A small CTC audio transcriber, trained from scratch: trained on read English sentences (LibriTTS-R).
Rows from block 2 of a small CTC audio transcriber, named by matrix and row number. Rows with one number within an expert belong to one neuron, the router's apart. Each number is 200 + 40 x the weight over its row's rms, rounded and kept within 0 to 999. All counts start at 0.
Before each expert's rows are labels from the 100 clips, of 14976, where the router gives the expert most weight on average: "top examples" is what is common among them. Only what is clearly more common there than usual is listed. The data: read English sentences (LibriTTS-R).
# router: router (model.blocks.2.mlp.router.weight, 8x256, trained with AdamW), inputs 43-85
# up: expert up (model.blocks.2.mlp.up, 8x128x256), inputs 43-85
# down: expert down (model.blocks.2.mlp.down, 8x256x128, transposed), outputs 43-85

# expert 5
top examples: voice: male
router.5,209,256,200,173,173,189,143,272,217,217,177,170,202,202,142,214,170,291,216,129,136,114,198,155,209,246,143,254,175,256,182,105,177,197,205,217,162,261,236,219,171,228,194
up.0,162,167,281,237,211,212,166,230,183,159,204,186,248,217,281,179,198,174,217,202,213,196,232,178,224,220,206,205,174,152,188,169,161,217,166,148,210,201,205,157,216,226,175
down.0,197,209,129,146,103,243,271,210,185,189,208,151,128,178,230,217,242,207,192,141,191,158,188,213,226,212,269,228,195,205,185,174,254,237,205,254,114,262,209,174,202,200,200
up.1,131,195,187,223,165,205,157,196,254,168,206,174,256,215,224,257,277,161,245,163,210,226,209,211,154,191,200,176,222,166,174,155,262,142,238,127,221,186,177,183,166,184,146
down.1,176,216,198,217,194,164,173,258,272,118,226,260,183,230,169,138,229,175,218,230,263,173,169,215,189,196,164,131,273,192,235,176,148,269,238,181,197,149,217,193,229,247,218
up.2,198,185,203,269,160,121,189,213,190,201,201,207,198,181,217,221,229,214,250,230,237,237,277,157,175,200,272,188,149,229,226,191,222,201,199,153,227,194,251,195,190,150,249
down.2,261,137,194,240,142,221,226,224,194,260,100,201,146,205,206,240,194,178,204,272,147,163,262,197,157,197,241,204,205,260,130,165,174,253,157,243,299,217,196,190,251,148,318
up.3,197,179,193,223,188,220,208,249,190,223,211,120,143,183,234,223,265,250,194,221,149,196,141,225,194,145,184,163,136,154,196,263,157,175,152,239,143,194,190,200,294,120,216
down.3,205,180,181,185,193,238,227,218,201,156,245,98,192,227,256,118,218,223,181,197,221,113,185,145,257,184,178,199,168,130,176,187,229,219,159,213,186,216,220,149,204,215,268
up.4,291,156,183,159,241,247,145,205,197,257,172,197,182,149,199,247,191,162,124,148,234,197,196,199,154,193,195,237,168,206,257,194,257,216,188,222,161,196,226,195,185,199,159
down.4,196,229,268,262,245,185,214,199,199,253,180,154,182,147,181,239,196,159,203,215,300,92,168,209,183,263,171,282,177,190,192,223,229,146,227,237,257,296,178,231,238,246,202
up.5,167,243,185,211,196,148,171,183,175,198,218,264,115,194,189,178,224,221,121,229,273,216,203,244,163,160,141,136,275,217,271,161,250,229,202,162,148,137,187,179,165,202,225
down.5,194,244,184,159,175,183,201,192,180,242,217,224,155,185,199,193,280,256,124,194,111,186,211,255,166,157,144,194,145,146,195,188,304,209,203,260,180,145,215,157,151,187,172
up.6,263,202,257,179,177,129,203,208,112,211,207,202,188,218,178,244,188,206,129,201,167,209,209,261,147,200,171,167,135,228,215,208,248,322,269,140,216,159,221,219,210,124,207
down.6,220,144,165,164,196,254,113,189,238,224,279,159,226,140,190,245,121,79,158,243,249,128,160,176,201,186,167,258,165,278,225,169,221,202,271,130,192,187,290,178,171,159,156
up.7,247,225,218,188,242,185,183,216,221,218,246,211,174,202,228,248,212,239,221,267,135,203,133,153,203,155,216,273,282,185,270,209,183,269,184,186,139,218,255,213,276,187,159
down.7,99,194,206,175,164,212,177,238,238,219,220,197,245,197,179,177,264,142,178,278,187,214,184,125,240,258,181,183,179,199,203,208,156,267,158,172,256,80,207,182,211,240,205
up.8,184,222,199,235,199,225,188,184,205,94,205,246,208,276,190,160,195,212,218,235,172,287,168,237,161,191,229,215,276,199,229,208,198,158,186,217,264,171,186,128,234,150,181
down.8,169,240,257,204,191,235,190,178,189,257,178,207,186,192,139,164,227,159,189,230,238,190,222,223,219,254,198,181,197,150,187,188,259,162,244,275,195,199,189,172,250,265,142
up.9,199,262,127,229,211,203,145,171,164,202,244,270,102,242,249,179,238,134,226,193,170,278,130,187,145,181,170,212,162,192,260,190,165,133,155,237,205,174,162,179,183,121,177
down.9,241,212,218,243,182,115,194,80,181,155,252,180,165,244,221,193,201,125,209,160,261,191,179,167,189,205,194,196,213,200,285,139,202,200,168,204,179,143,230,239,178,227,216
up.10,147,199,216,169,225,154,202,188,211,214,204,178,208,139,223,166,187,224,217,171,162,152,95,197,269,152,196,270,177,184,172,197,259,248,152,184,163,236,204,203,249,188,223
down.10,152,200,233,227,243,245,187,167,251,174,203,191,276,190,177,199,164,167,292,136,172,201,213,202,205,179,223,178,238,201,178,210,175,176,172,152,214,207,222,175,231,156,262
up.11,230,229,253,161,167,228,267,226,214,154,224,130,200,174,191,221,204,268,169,174,144,172,246,161,187,203,149,243,220,189,206,146,174,315,185,183,125,219,277,292,233,171,175
down.11,180,239,208,166,220,258,187,152,128,267,173,160,241,186,203,236,170,228,161,223,206,192,268,156,305,210,267,149,209,230,159,317,204,223,218,162,236,227,150,129,165,243,231
up.12,212,178,171,190,147,129,173,157,167,165,152,250,245,207,243,245,241,196,136,183,153,148,195,224,195,264,169,144,222,155,182,177,226,213,203,199,260,181,121,212,201,113,213
down.12,236,215,198,194,262,206,208,166,277,138,177,251,242,221,236,203,197,233,153,183,135,158,202,237,127,228,161,189,281,249,184,223,255,281,226,256,236,221,134,188,167,184,298
up.13,263,139,233,175,192,208,178,185,230,221,234,199,144,237,229,207,217,172,185,204,210,144,266,226,148,180,254,223,207,180,256,183,224,225,249,124,216,213,186,131,237,169,182
down.13,169,254,115,118,205,114,148,186,221,190,231,219,115,162,248,166,212,196,133,222,239,230,207,176,233,200,232,235,216,181,165,229,219,186,164,184,249,160,190,169,190,218,151
up.14,180,239,259,196,227,230,225,135,140,194,145,181,115,196,200,165,167,217,269,244,242,223,218,190,156,248,203,232,239,225,278,196,131,128,198,168,235,127,251,181,180,205,226
down.14,186,174,210,182,174,216,231,178,151,178,187,171,220,235,189,223,165,165,252,278,97,161,182,222,200,294,221,152,287,257,153,219,135,153,183,171,218,221,216,206,170,227,189
up.15,187,233,208,202,271,220,209,235,133,172,229,165,311,240,173,89,90,188,266,262,187,182,231,245,152,152,199,200,275,196,259,186,165,183,253,218,162,249,191,158,203,192,118
down.15,214,243,223,144,180,188,185,221,233,121,207,158,193,311,247,233,252,238,197,238,158,226,208,295,176,99,203,237,236,118,308,158,182,188,214,182,177,199,181,227,143,172,109
up.16,154,234,171,215,180,235,158,212,167,154,172,142,266,190,141,242,257,257,250,250,230,223,193,221,240,216,219,195,196,144,133,236,217,166,188,127,175,226,81,171,194,265,172
down.16,173,187,219,184,170,216,188,198,220,148,255,192,308,240,180,166,217,165,212,258,204,194,246,236,193,220,218,201,188,179,224,148,256,173,162,192,236,170,162,171,154,221,156
up.17,220,142,267,220,230,295,240,251,191,278,197,196,203,220,207,170,154,229,216,133,245,202,232,200,198,237,196,206,248,231,183,180,191,186,319,185,251,161,290,182,172,176,219
down.17,182,190,214,140,209,230,230,169,160,220,200,200,239,220,154,154,80,179,199,198,84,197,205,179,149,255,217,192,210,133,168,266,151,220,183,122,245,231,202,155,235,170,201

# expert 6
top examples: voice: female
router.6,205,154,188,194,209,246,206,245,245,192,238,173,237,222,211,145,205,181,223,215,253,195,217,218,221,222,183,203,228,205,206,146,184,167,218,192,228,199,194,163,176,250,207
up.0,225,194,168,234,205,165,190,168,193,174,210,247,269,209,210,202,230,145,187,217,242,194,256,163,197,223,252,202,146,189,130,214,234,263,226,164,249,201,222,183,167,94,232
down.0,208,213,148,158,211,165,223,234,224,184,249,170,171,228,245,292,240,142,153,231,164,173,167,220,292,284,197,204,225,198,195,153,171,204,224,187,178,194,214,245,159,290,146
up.1,258,262,219,185,238,155,245,176,162,187,241,202,163,167,204,214,202,198,221,282,206,185,220,238,249,187,110,238,158,169,261,157,184,205,201,236,251,171,144,220,249,207,206
down.1,251,229,170,253,275,225,179,256,230,171,228,124,151,252,202,191,192,164,141,174,171,191,243,205,180,151,253,177,178,256,187,207,175,180,239,161,188,272,233,193,162,193,258
up.2,201,243,226,201,145,178,307,171,168,284,239,158,179,167,231,148,222,202,204,177,191,107,231,250,229,244,257,90,184,202,235,166,169,204,237,207,208,172,203,185,251,230,192
down.2,138,161,192,174,183,264,182,189,259,122,155,210,189,179,166,225,205,243,165,198,209,253,147,111,258,208,223,200,213,205,144,225,257,302,112,125,247,254,169,120,149,172,185
up.3,241,189,115,191,161,189,247,221,169,231,189,178,193,190,253,173,204,188,169,247,188,157,140,247,203,207,169,208,225,260,336,204,210,188,190,114,186,239,190,235,233,191,172
down.3,237,171,216,254,223,228,224,200,158,229,202,274,133,200,236,189,209,208,161,200,177,120,252,188,257,259,126,90,201,252,191,197,204,128,256,245,220,288,157,248,254,300,260
up.4,186,128,266,164,138,224,210,176,107,273,205,220,177,149,177,188,167,162,169,214,150,269,146,199,239,221,194,181,150,236,239,252,143,237,220,152,136,177,217,249,213,178,193
down.4,203,152,227,215,216,198,267,286,163,220,204,228,267,237,210,262,167,205,261,233,194,162,229,187,262,256,138,173,184,264,178,195,190,165,247,192,183,163,211,219,215,180,236
up.5,209,183,203,257,230,226,152,202,250,156,220,187,212,212,208,168,224,215,241,198,163,228,247,191,182,210,188,181,286,240,322,173,214,145,170,99,246,208,189,177,177,272,213
down.5,226,270,208,209,167,220,313,194,203,233,201,217,139,236,181,228,264,231,191,240,155,131,179,232,236,272,135,142,204,264,215,140,200,149,167,260,238,191,213,196,216,214,295
up.6,252,190,221,198,198,176,151,167,143,183,163,209,192,124,245,171,219,246,214,160,144,187,169,162,170,161,203,236,212,203,194,259,215,227,252,195,159,223,215,196,292,123,230
down.6,231,160,217,265,198,194,239,213,221,240,135,167,284,232,178,236,191,199,232,243,235,230,205,159,156,167,255,190,185,276,218,271,196,169,135,210,189,210,138,171,162,233,157
up.7,256,260,181,154,152,182,163,257,275,158,153,299,131,227,205,239,191,217,199,164,265,130,200,139,169,156,193,152,208,177,165,154,206,254,211,213,257,175,180,183,192,234,182
down.7,157,146,225,187,193,222,244,132,197,188,179,211,121,225,243,281,221,227,237,172,212,191,172,234,189,151,159,269,206,246,203,196,185,162,245,213,134,260,140,238,174,242,244
up.8,120,221,123,182,182,229,149,177,147,210,209,177,221,217,156,179,184,157,176,202,150,158,214,234,241,243,120,265,268,171,228,221,254,224,194,123,199,163,169,158,179,173,232
down.8,234,203,189,201,205,188,155,210,233,104,128,151,230,239,227,173,177,197,195,173,168,150,234,182,134,164,148,223,258,145,234,137,231,144,227,220,186,142,162,234,177,169,225
up.9,182,210,224,203,258,203,233,219,224,224,214,180,187,198,143,171,210,204,138,212,137,100,185,237,199,209,142,264,184,241,204,157,183,230,171,168,233,171,174,254,153,264,162
down.9,177,196,238,140,180,202,262,175,149,177,212,209,215,285,185,189,209,233,252,206,218,182,203,153,225,230,232,136,225,211,140,196,152,245,170,141,196,133,149,251,236,224,242
up.10,157,172,168,142,114,221,145,153,197,191,251,180,219,246,338,181,167,165,242,222,161,224,207,227,148,203,202,319,228,205,231,243,185,136,215,209,202,219,195,154,202,154,153
down.10,179,226,116,226,191,205,157,250,241,188,220,225,201,283,252,180,237,274,211,130,147,180,147,265,144,202,152,242,194,157,151,241,255,214,134,212,196,265,286,188,138,189,187
up.11,166,236,187,211,128,264,201,171,215,254,172,238,248,213,235,204,161,173,230,182,158,225,173,175,182,214,227,212,216,219,167,257,182,204,243,163,235,102,195,228,210,176,159
down.11,168,191,230,164,286,206,174,237,246,239,188,190,137,243,172,187,206,181,175,236,207,172,233,167,211,247,191,134,219,161,156,152,148,241,128,204,232,164,188,153,156,275,243
up.12,142,141,205,131,234,208,224,148,155,294,194,197,237,153,198,214,190,266,158,163,201,173,207,194,203,226,313,250,182,238,162,255,232,289,190,181,202,239,176,178,201,154,318
down.12,149,240,291,151,183,141,234,179,169,175,201,187,195,166,155,167,226,179,155,156,151,215,209,161,173,174,201,197,182,260,222,216,197,284,139,224,123,175,170,183,145,220,233
up.13,206,210,230,196,205,235,216,113,297,153,164,149,190,149,241,225,225,249,178,204,219,190,231,237,211,196,286,194,215,210,215,168,180,170,245,180,175,256,171,198,181,172,226
down.13,230,245,231,242,240,158,227,167,188,262,165,224,197,197,183,161,254,150,150,158,219,212,259,198,152,156,221,177,132,262,155,195,106,181,183,249,154,214,172,218,217,165,257
up.14,147,162,227,157,221,155,210,234,215,200,194,162,216,275,152,242,264,234,161,233,157,220,203,167,251,236,184,307,233,299,148,212,227,216,181,256,146,197,220,137,143,192,204
down.14,191,169,214,240,286,119,226,266,180,212,235,170,234,311,201,179,232,255,170,240,237,174,228,145,203,194,199,149,226,200,105,172,244,112,222,149,257,172,178,146,210,183,235
up.15,253,148,196,234,177,201,239,179,190,232,259,196,154,152,149,149,202,174,188,220,197,212,203,148,215,212,211,236,175,276,213,188,241,181,206,162,188,165,234,159,153,149,208
down.15,180,198,252,212,247,187,161,252,220,310,153,217,154,196,194,223,188,189,257,256,178,205,139,239,197,254,175,191,253,227,252,253,160,220,127,234,167,227,209,234,172,259,216
up.16,199,229,204,154,157,145,235,134,222,162,171,144,209,213,229,142,220,222,177,196,205,127,242,188,231,218,166,136,228,239,173,164,193,259,248,152,226,173,131,191,181,107,243
down.16,222,279,182,185,239,200,208,186,206,160,183,220,213,200,245,195,245,237,164,167,202,192,227,236,225,141,280,173,158,118,119,149,251,232,208,188,201,210,158,178,191,248,235
up.17,235,215,248,194,155,181,201,217,217,217,225,176,205,192,207,189,235,304,193,162,221,193,248,201,194,219,223,244,142,250,208,176,168,184,139,155,163,257,173,136,212,275,189
down.17,199,268,199,160,173,164,263,207,259,172,204,195,191,233,182,257,219,240,175,221,201,141,198,233,140,167,111,153,190,192,201,160,245,182,253,212,202,179,172,263,209,228,214

# expert 4
top examples: the word "on"
router.4,201,122,302,187,124,259,211,137,211,272,234,252,217,117,218,272,170,263,195,205,192,207,153,262,168,222,273,237,136,211,199,241,190,226,170,203,185,234,172,241,204,209,231
up.9,174,246,235,217,195,242,185,249,179,233,191,135,255,199,205,246,235,184,268,205,215,168,215,171,141,129,133,185,200,194,200,190,203,249,273,230,165,232,172,191,227,170,204
down.9,139,306,219,222,218,203,228,237,209,288,186,150,177,216,132,178,174,204,236,215,231,247,255,227,253,151,188,208,190,174,210,152,169,193,242,240,212,221,290,166,203,232,239
up.10,255,237,253,162,193,197,159,190,245,210,166,142,166,231,224,139,164,241,244,111,199,168,237,192,253,224,264,191,231,211,151,192,252,203,261,180,183,232,261,228,248,234,205
down.10,174,142,157,135,132,220,241,160,196,140,159,175,237,188,189,258,188,194,153,142,232,132,213,153,205,234,214,137,226,192,161,202,226,176,164,162,220,225,147,246,284,235,271
up.11,183,213,281,185,207,210,279,230,167,245,213,200,154,173,132,207,224,213,186,204,157,238,151,158,203,245,191,217,172,202,182,240,128,241,144,213,227,138,268,198,216,171,228
down.11,280,226,92,212,170,142,218,220,276,227,167,173,194,218,229,189,189,232,224,211,178,164,196,255,293,228,204,148,203,195,130,162,259,186,206,273,256,217,180,189,169,190,238
up.12,232,237,173,157,210,170,170,239,195,245,232,223,198,182,207,272,237,228,197,200,181,191,182,175,162,222,230,265,169,265,215,197,253,142,216,259,207,226,167,204,197,181,154
down.12,181,202,129,199,209,197,164,178,207,214,192,187,237,217,202,188,183,245,229,108,230,126,251,168,203,153,189,225,195,173,151,199,213,166,159,196,188,230,256,217,138,133,229
up.13,178,137,208,223,164,285,196,179,266,204,297,233,125,169,213,200,253,188,229,245,250,188,206,152,176,147,187,233,189,155,195,166,227,142,194,192,154,189,190,248,191,186,167
down.13,239,199,263,191,226,178,132,156,188,227,114,199,163,204,147,177,195,169,154,199,190,243,117,203,166,203,186,257,209,208,233,274,215,233,158,218,204,206,241,250,256,269,223
up.14,159,197,177,161,150,227,241,200,117,204,269,179,173,178,159,233,134,189,223,215,126,280,115,171,238,209,115,231,199,170,180,234,163,209,165,160,200,114,204,237,211,142,196
down.14,253,206,146,261,201,238,203,191,200,179,113,214,165,243,270,228,203,165,168,209,152,149,241,232,195,177,176,182,241,188,217,228,191,166,192,139,211,194,177,259,220,193,235
up.15,156,226,152,180,172,153,205,199,121,125,216,125,208,184,163,230,192,182,303,161,149,211,193,223,255,178,159,206,247,183,216,229,269,190,140,159,169,204,246,211,210,176,231
down.15,217,231,175,199,159,175,214,203,147,172,149,188,170,255,212,266,194,175,238,200,235,100,278,295,162,229,181,210,214,231,188,164,288,176,171,212,191,250,178,264,182,256,243
up.16,231,224,156,182,160,131,71,260,168,205,243,197,145,141,126,146,212,207,226,158,217,247,210,163,183,181,234,208,216,258,246,139,244,174,249,176,231,177,189,204,169,206,140
down.16,214,244,294,210,216,214,195,175,296,223,254,160,224,196,182,219,206,201,154,165,287,274,204,200,219,140,227,186,117,199,181,181,129,221,182,222,234,259,186,162,191,197,177
up.17,206,161,181,122,158,217,235,286,149,226,197,152,228,204,216,207,178,292,205,151,242,222,227,139,262,242,212,189,197,141,176,252,147,276,238,146,194,211,199,230,257,247,244
down.17,81,211,214,192,138,214,225,237,171,246,194,189,243,163,207,185,146,220,223,214,263,215,223,123,246,199,135,244,193,273,209,211,165,239,248,214,219,162,228,235,216,181,218
up.18,205,179,133,243,219,170,204,242,156,203,166,194,224,255,255,182,153,166,246,192,199,201,211,164,161,177,186,228,260,201,213,159,229,217,296,160,267,216,169,224,152,167,214
down.18,164,117,194,193,217,243,179,257,155,168,187,266,178,202,238,209,218,215,234,203,191,224,175,254,223,235,256,156,194,144,124,328,247,237,205,219,195,188,202,211,242,214,256
up.19,230,207,163,190,177,191,164,276,149,194,218,195,265,228,202,217,213,247,192,165,204,186,233,146,120,176,160,195,203,193,196,191,295,208,280,144,206,210,159,221,201,229,203
down.19,251,178,248,128,245,201,237,213,173,233,239,262,170,241,191,247,164,197,154,177,169,284,130,219,179,173,221,243,186,173,199,283,186,183,156,184,166,212,99,187,177,169,173
up.20,281,181,144,213,231,222,161,177,223,214,172,145,171,236,203,239,211,205,171,163,165,183,194,208,168,177,156,199,260,178,204,177,190,168,292,180,212,188,154,156,213,168,165
down.20,177,200,203,280,255,238,211,160,243,184,213,196,192,191,224,243,230,226,147,282,167,190,197,200,258,226,250,216,203,180,172,226,186,160,194,218,236,136,226,179,188,176,245
up.21,228,163,205,138,223,195,228,188,232,227,229,185,186,167,193,222,267,252,204,199,278,277,260,265,203,192,173,222,152,221,183,194,206,206,202,217,225,217,220,177,174,149,176
down.21,130,197,189,149,139,199,187,239,185,142,205,197,157,185,164,157,183,248,233,152,242,238,207,251,162,228,214,209,191,218,185,252,127,182,185,216,186,262,305,251,181,239,196
up.22,222,160,166,158,237,161,176,229,202,222,230,182,181,219,279,254,214,154,204,218,228,262,160,205,218,181,188,197,194,125,217,272,217,193,230,181,188,214,173,230,155,221,229
down.22,231,126,174,295,176,219,206,222,217,181,142,271,171,234,197,228,179,240,271,152,221,173,183,187,180,204,188,182,204,171,129,160,256,192,238,282,139,211,205,312,199,250,252
up.23,162,204,190,219,240,252,221,185,203,240,171,258,188,260,179,260,232,153,173,203,194,289,204,256,238,212,257,253,247,197,150,233,236,140,174,177,151,203,158,209,199,232,233
down.23,190,225,216,218,183,198,172,254,214,205,210,196,152,248,151,174,196,224,169,197,220,200,224,186,112,190,182,204,147,261,89,259,177,140,177,292,249,243,221,207,151,223,218
up.24,243,174,131,272,180,171,169,219,184,169,160,154,242,165,153,209,234,263,166,214,164,162,199,168,241,200,165,167,229,175,200,140,251,236,236,199,205,184,117,237,216,179,211
down.24,268,210,182,206,268,342,213,231,210,209,175,97,147,221,122,184,196,263,227,189,199,230,241,200,292,132,207,233,239,277,132,230,266,142,209,193,209,225,228,248,200,222,112
up.25,181,95,170,261,128,228,141,134,165,121,260,193,197,237,210,237,180,231,213,178,122,278,189,204,146,175,191,276,224,189,217,229,203,191,247,195,148,144,178,221,150,178,166
down.25,246,167,166,202,166,155,251,235,178,268,175,122,166,132,240,180,196,233,251,231,169,177,182,191,227,225,125,172,234,212,235,208,199,229,102,170,218,243,184,253,257,151,269
up.26,262,177,180,176,208,172,175,184,197,167,211,286,175,244,176,211,216,166,131,159,217,149,241,215,175,192,143,132,241,233,170,159,239,238,188,190,249,150,172,188,184,146,221
down.26,132,230,193,257,183,269,143,252,180,196,210,226,93,229,153,200,232,172,262,179,257,186,261,212,181,195,159,135,158,236,99,173,130,192,175,188,174,180,184,185,227,265,220

# expert 2
top examples: voice: female
router.2,216,211,285,222,214,201,188,123,208,174,195,193,174,164,119,170,292,245,184,186,231,240,246,240,250,149,232,243,215,161,190,254,193,289,128,154,160,198,193,205,202,189,241
up.9,244,154,186,239,178,142,171,180,185,170,239,191,180,213,226,188,189,145,222,248,246,144,171,238,131,165,199,186,223,178,189,164,167,155,221,192,258,145,201,232,263,160,168
down.9,188,81,190,241,237,173,138,154,208,166,140,165,214,149,223,224,202,207,198,153,201,219,186,160,102,216,208,220,204,209,161,201,223,171,214,242,241,291,187,206,149,239,207
up.10,193,110,178,195,148,240,225,195,213,99,217,224,196,177,143,74,222,197,168,224,268,240,212,215,188,230,175,232,172,194,129,213,243,230,209,271,210,214,207,228,168,164,155
down.10,200,219,184,255,181,242,195,191,205,181,249,183,268,189,151,240,208,208,303,156,189,234,293,190,156,248,288,169,100,181,173,185,269,159,206,260,170,250,192,176,180,126,160
up.11,193,189,172,166,150,225,276,234,202,211,217,178,274,275,186,152,250,255,203,153,120,240,208,183,138,176,213,196,176,166,236,186,279,151,232,213,224,165,199,134,189,151,164
down.11,206,269,131,161,148,157,272,208,246,99,232,217,220,247,200,122,242,238,203,171,204,252,148,208,164,196,198,183,184,207,159,197,190,207,204,182,199,250,229,258,215,185,113
up.12,181,107,254,129,221,285,150,180,252,266,182,185,241,208,205,285,225,211,172,210,171,183,175,250,172,140,171,236,242,98,181,164,207,231,229,205,217,228,210,220,198,188,196
down.12,185,224,177,194,196,217,244,162,217,125,275,242,171,207,221,224,203,165,223,192,224,188,190,214,215,213,234,267,196,153,187,197,212,141,204,170,196,126,158,203,191,212,179
up.13,229,225,220,241,156,204,167,220,247,118,323,237,178,246,189,182,197,186,213,147,232,281,245,231,261,228,205,203,213,288,204,263,250,172,270,190,201,171,172,194,171,225,177
down.13,191,216,149,214,223,194,152,209,172,219,264,239,233,233,223,216,221,120,214,194,163,231,128,210,187,171,139,244,195,211,240,229,196,204,139,143,204,193,263,223,156,179,213
up.14,204,210,156,180,154,227,184,249,218,209,216,184,212,232,250,212,256,195,223,210,197,223,192,236,129,196,194,176,185,144,199,162,210,172,200,121,258,225,170,246,137,206,157
down.14,185,208,232,207,135,207,177,238,230,93,212,216,150,190,239,137,305,191,217,257,209,229,238,238,198,185,232,256,187,218,172,183,180,173,136,287,189,242,233,190,190,218,232
up.15,218,200,135,214,233,116,256,191,158,202,181,199,259,213,161,234,176,215,278,214,200,184,229,310,203,200,287,153,201,230,173,215,246,209,215,132,204,280,151,188,181,197,179
down.15,243,150,155,147,182,125,206,166,84,202,213,184,126,217,241,143,137,195,195,194,278,177,206,206,193,178,214,190,205,138,251,169,169,182,255,193,237,156,168,284,201,209,167
up.16,234,232,189,302,224,188,199,184,214,149,243,235,226,242,197,276,249,165,259,148,262,154,193,170,209,226,171,93,264,161,146,164,203,183,198,179,212,207,192,236,294,209,166
down.16,169,160,142,161,212,156,224,169,174,212,155,229,136,198,212,224,228,216,231,185,303,245,235,299,281,275,211,182,152,188,194,142,194,237,179,235,177,238,259,228,225,202,169
up.17,256,200,157,261,189,184,199,203,140,180,239,194,133,129,190,184,195,172,147,261,190,156,184,188,172,247,164,214,187,210,268,207,222,206,195,185,248,203,166,235,230,171,124
down.17,218,164,121,279,231,216,159,179,276,235,185,227,208,181,168,182,188,200,232,168,170,192,186,203,203,231,213,197,213,229,180,210,193,233,188,228,262,299,199,240,272,204,200
up.18,234,249,240,188,169,209,162,187,312,150,255,205,162,154,107,188,241,208,272,297,190,150,213,105,158,190,165,177,220,176,209,238,174,149,179,205,176,156,211,182,314,222,152
down.18,173,174,186,183,150,231,240,216,307,132,227,157,191,227,157,249,215,248,287,172,168,152,199,193,190,243,231,169,193,173,134,206,227,114,156,194,186,215,157,167,181,220,295
up.19,190,212,177,275,216,218,207,217,255,256,299,159,169,175,155,229,153,185,183,267,284,249,269,140,136,197,241,238,209,235,277,198,207,179,203,88,173,167,208,232,159,218,193
down.19,263,251,233,162,188,157,203,200,220,184,200,190,237,194,210,195,140,211,170,230,91,246,218,178,165,196,208,206,192,162,256,156,110,205,254,217,131,213,220,227,189,192,222
up.20,194,204,253,182,221,211,168,234,214,239,200,135,187,197,176,221,174,290,203,197,165,180,171,138,214,259,205,226,238,181,179,161,139,258,214,199,177,207,174,156,188,190,237
down.20,148,257,144,154,179,210,98,170,214,118,141,183,239,234,177,238,177,161,167,278,192,253,192,233,275,178,183,257,274,180,295,218,154,189,146,184,243,181,201,235,175,221,185
up.21,234,132,190,173,227,259,185,126,272,128,234,228,179,183,222,246,236,181,261,146,215,273,199,169,193,118,190,188,205,165,227,200,205,252,252,106,245,205,214,190,246,136,215
down.21,174,158,235,243,218,257,226,170,220,219,129,187,104,194,151,145,168,181,190,200,184,251,248,205,145,136,140,182,187,200,281,218,260,206,192,265,199,288,233,231,188,244,198
up.22,146,246,213,179,197,201,235,126,176,199,155,163,194,171,219,227,243,223,218,216,160,184,204,166,171,166,232,257,203,204,301,214,217,188,186,117,113,190,167,179,197,202,216
down.22,203,191,206,208,216,279,198,119,153,140,245,242,287,185,120,199,236,169,287,175,248,239,222,195,132,251,202,228,218,168,157,193,95,160,222,192,192,110,224,167,229,182,173
up.23,207,199,161,190,212,241,237,139,134,190,195,116,206,233,210,159,122,158,195,230,154,243,248,193,181,188,116,284,215,179,264,239,103,193,205,215,256,190,167,170,174,193,209
down.23,236,247,245,185,205,184,274,231,213,214,231,255,158,210,161,130,158,253,190,191,175,158,197,189,237,176,154,162,169,210,196,185,161,153,200,265,216,161,192,221,166,236,193
up.24,168,116,244,222,151,269,208,149,233,169,243,235,153,224,205,222,232,164,214,257,263,242,241,211,186,244,182,181,138,262,240,169,265,165,223,239,206,200,202,238,210,267,159
down.24,230,200,214,222,181,225,149,165,230,246,192,172,236,193,213,215,143,195,247,205,148,242,169,194,106,243,277,164,210,235,210,203,184,188,229,203,200,189,188,275,223,176,172
up.25,184,196,225,252,122,268,258,245,177,277,259,141,215,187,229,226,213,216,219,227,228,259,169,87,192,248,183,250,174,252,193,153,156,217,243,258,212,213,264,200,205,132,140
down.25,183,200,235,133,180,246,251,151,167,228,197,63,282,191,170,188,175,216,192,215,198,226,93,139,255,234,185,293,230,192,217,207,166,230,223,206,193,210,275,105,219,155,163
up.26,245,182,243,211,229,213,229,182,238,133,190,264,226,141,194,229,283,125,178,176,217,190,206,141,158,142,196,136,178,267,222,195,264,247,170,200,281,200,220,204,250,224,224
down.26,130,254,229,210,231,147,136,239,184,212,243,225,238,171,207,225,228,223,181,173,207,180,159,214,164,178,159,238,202,169,215,187,217,178,221,157,230,219,227,229,181,140,106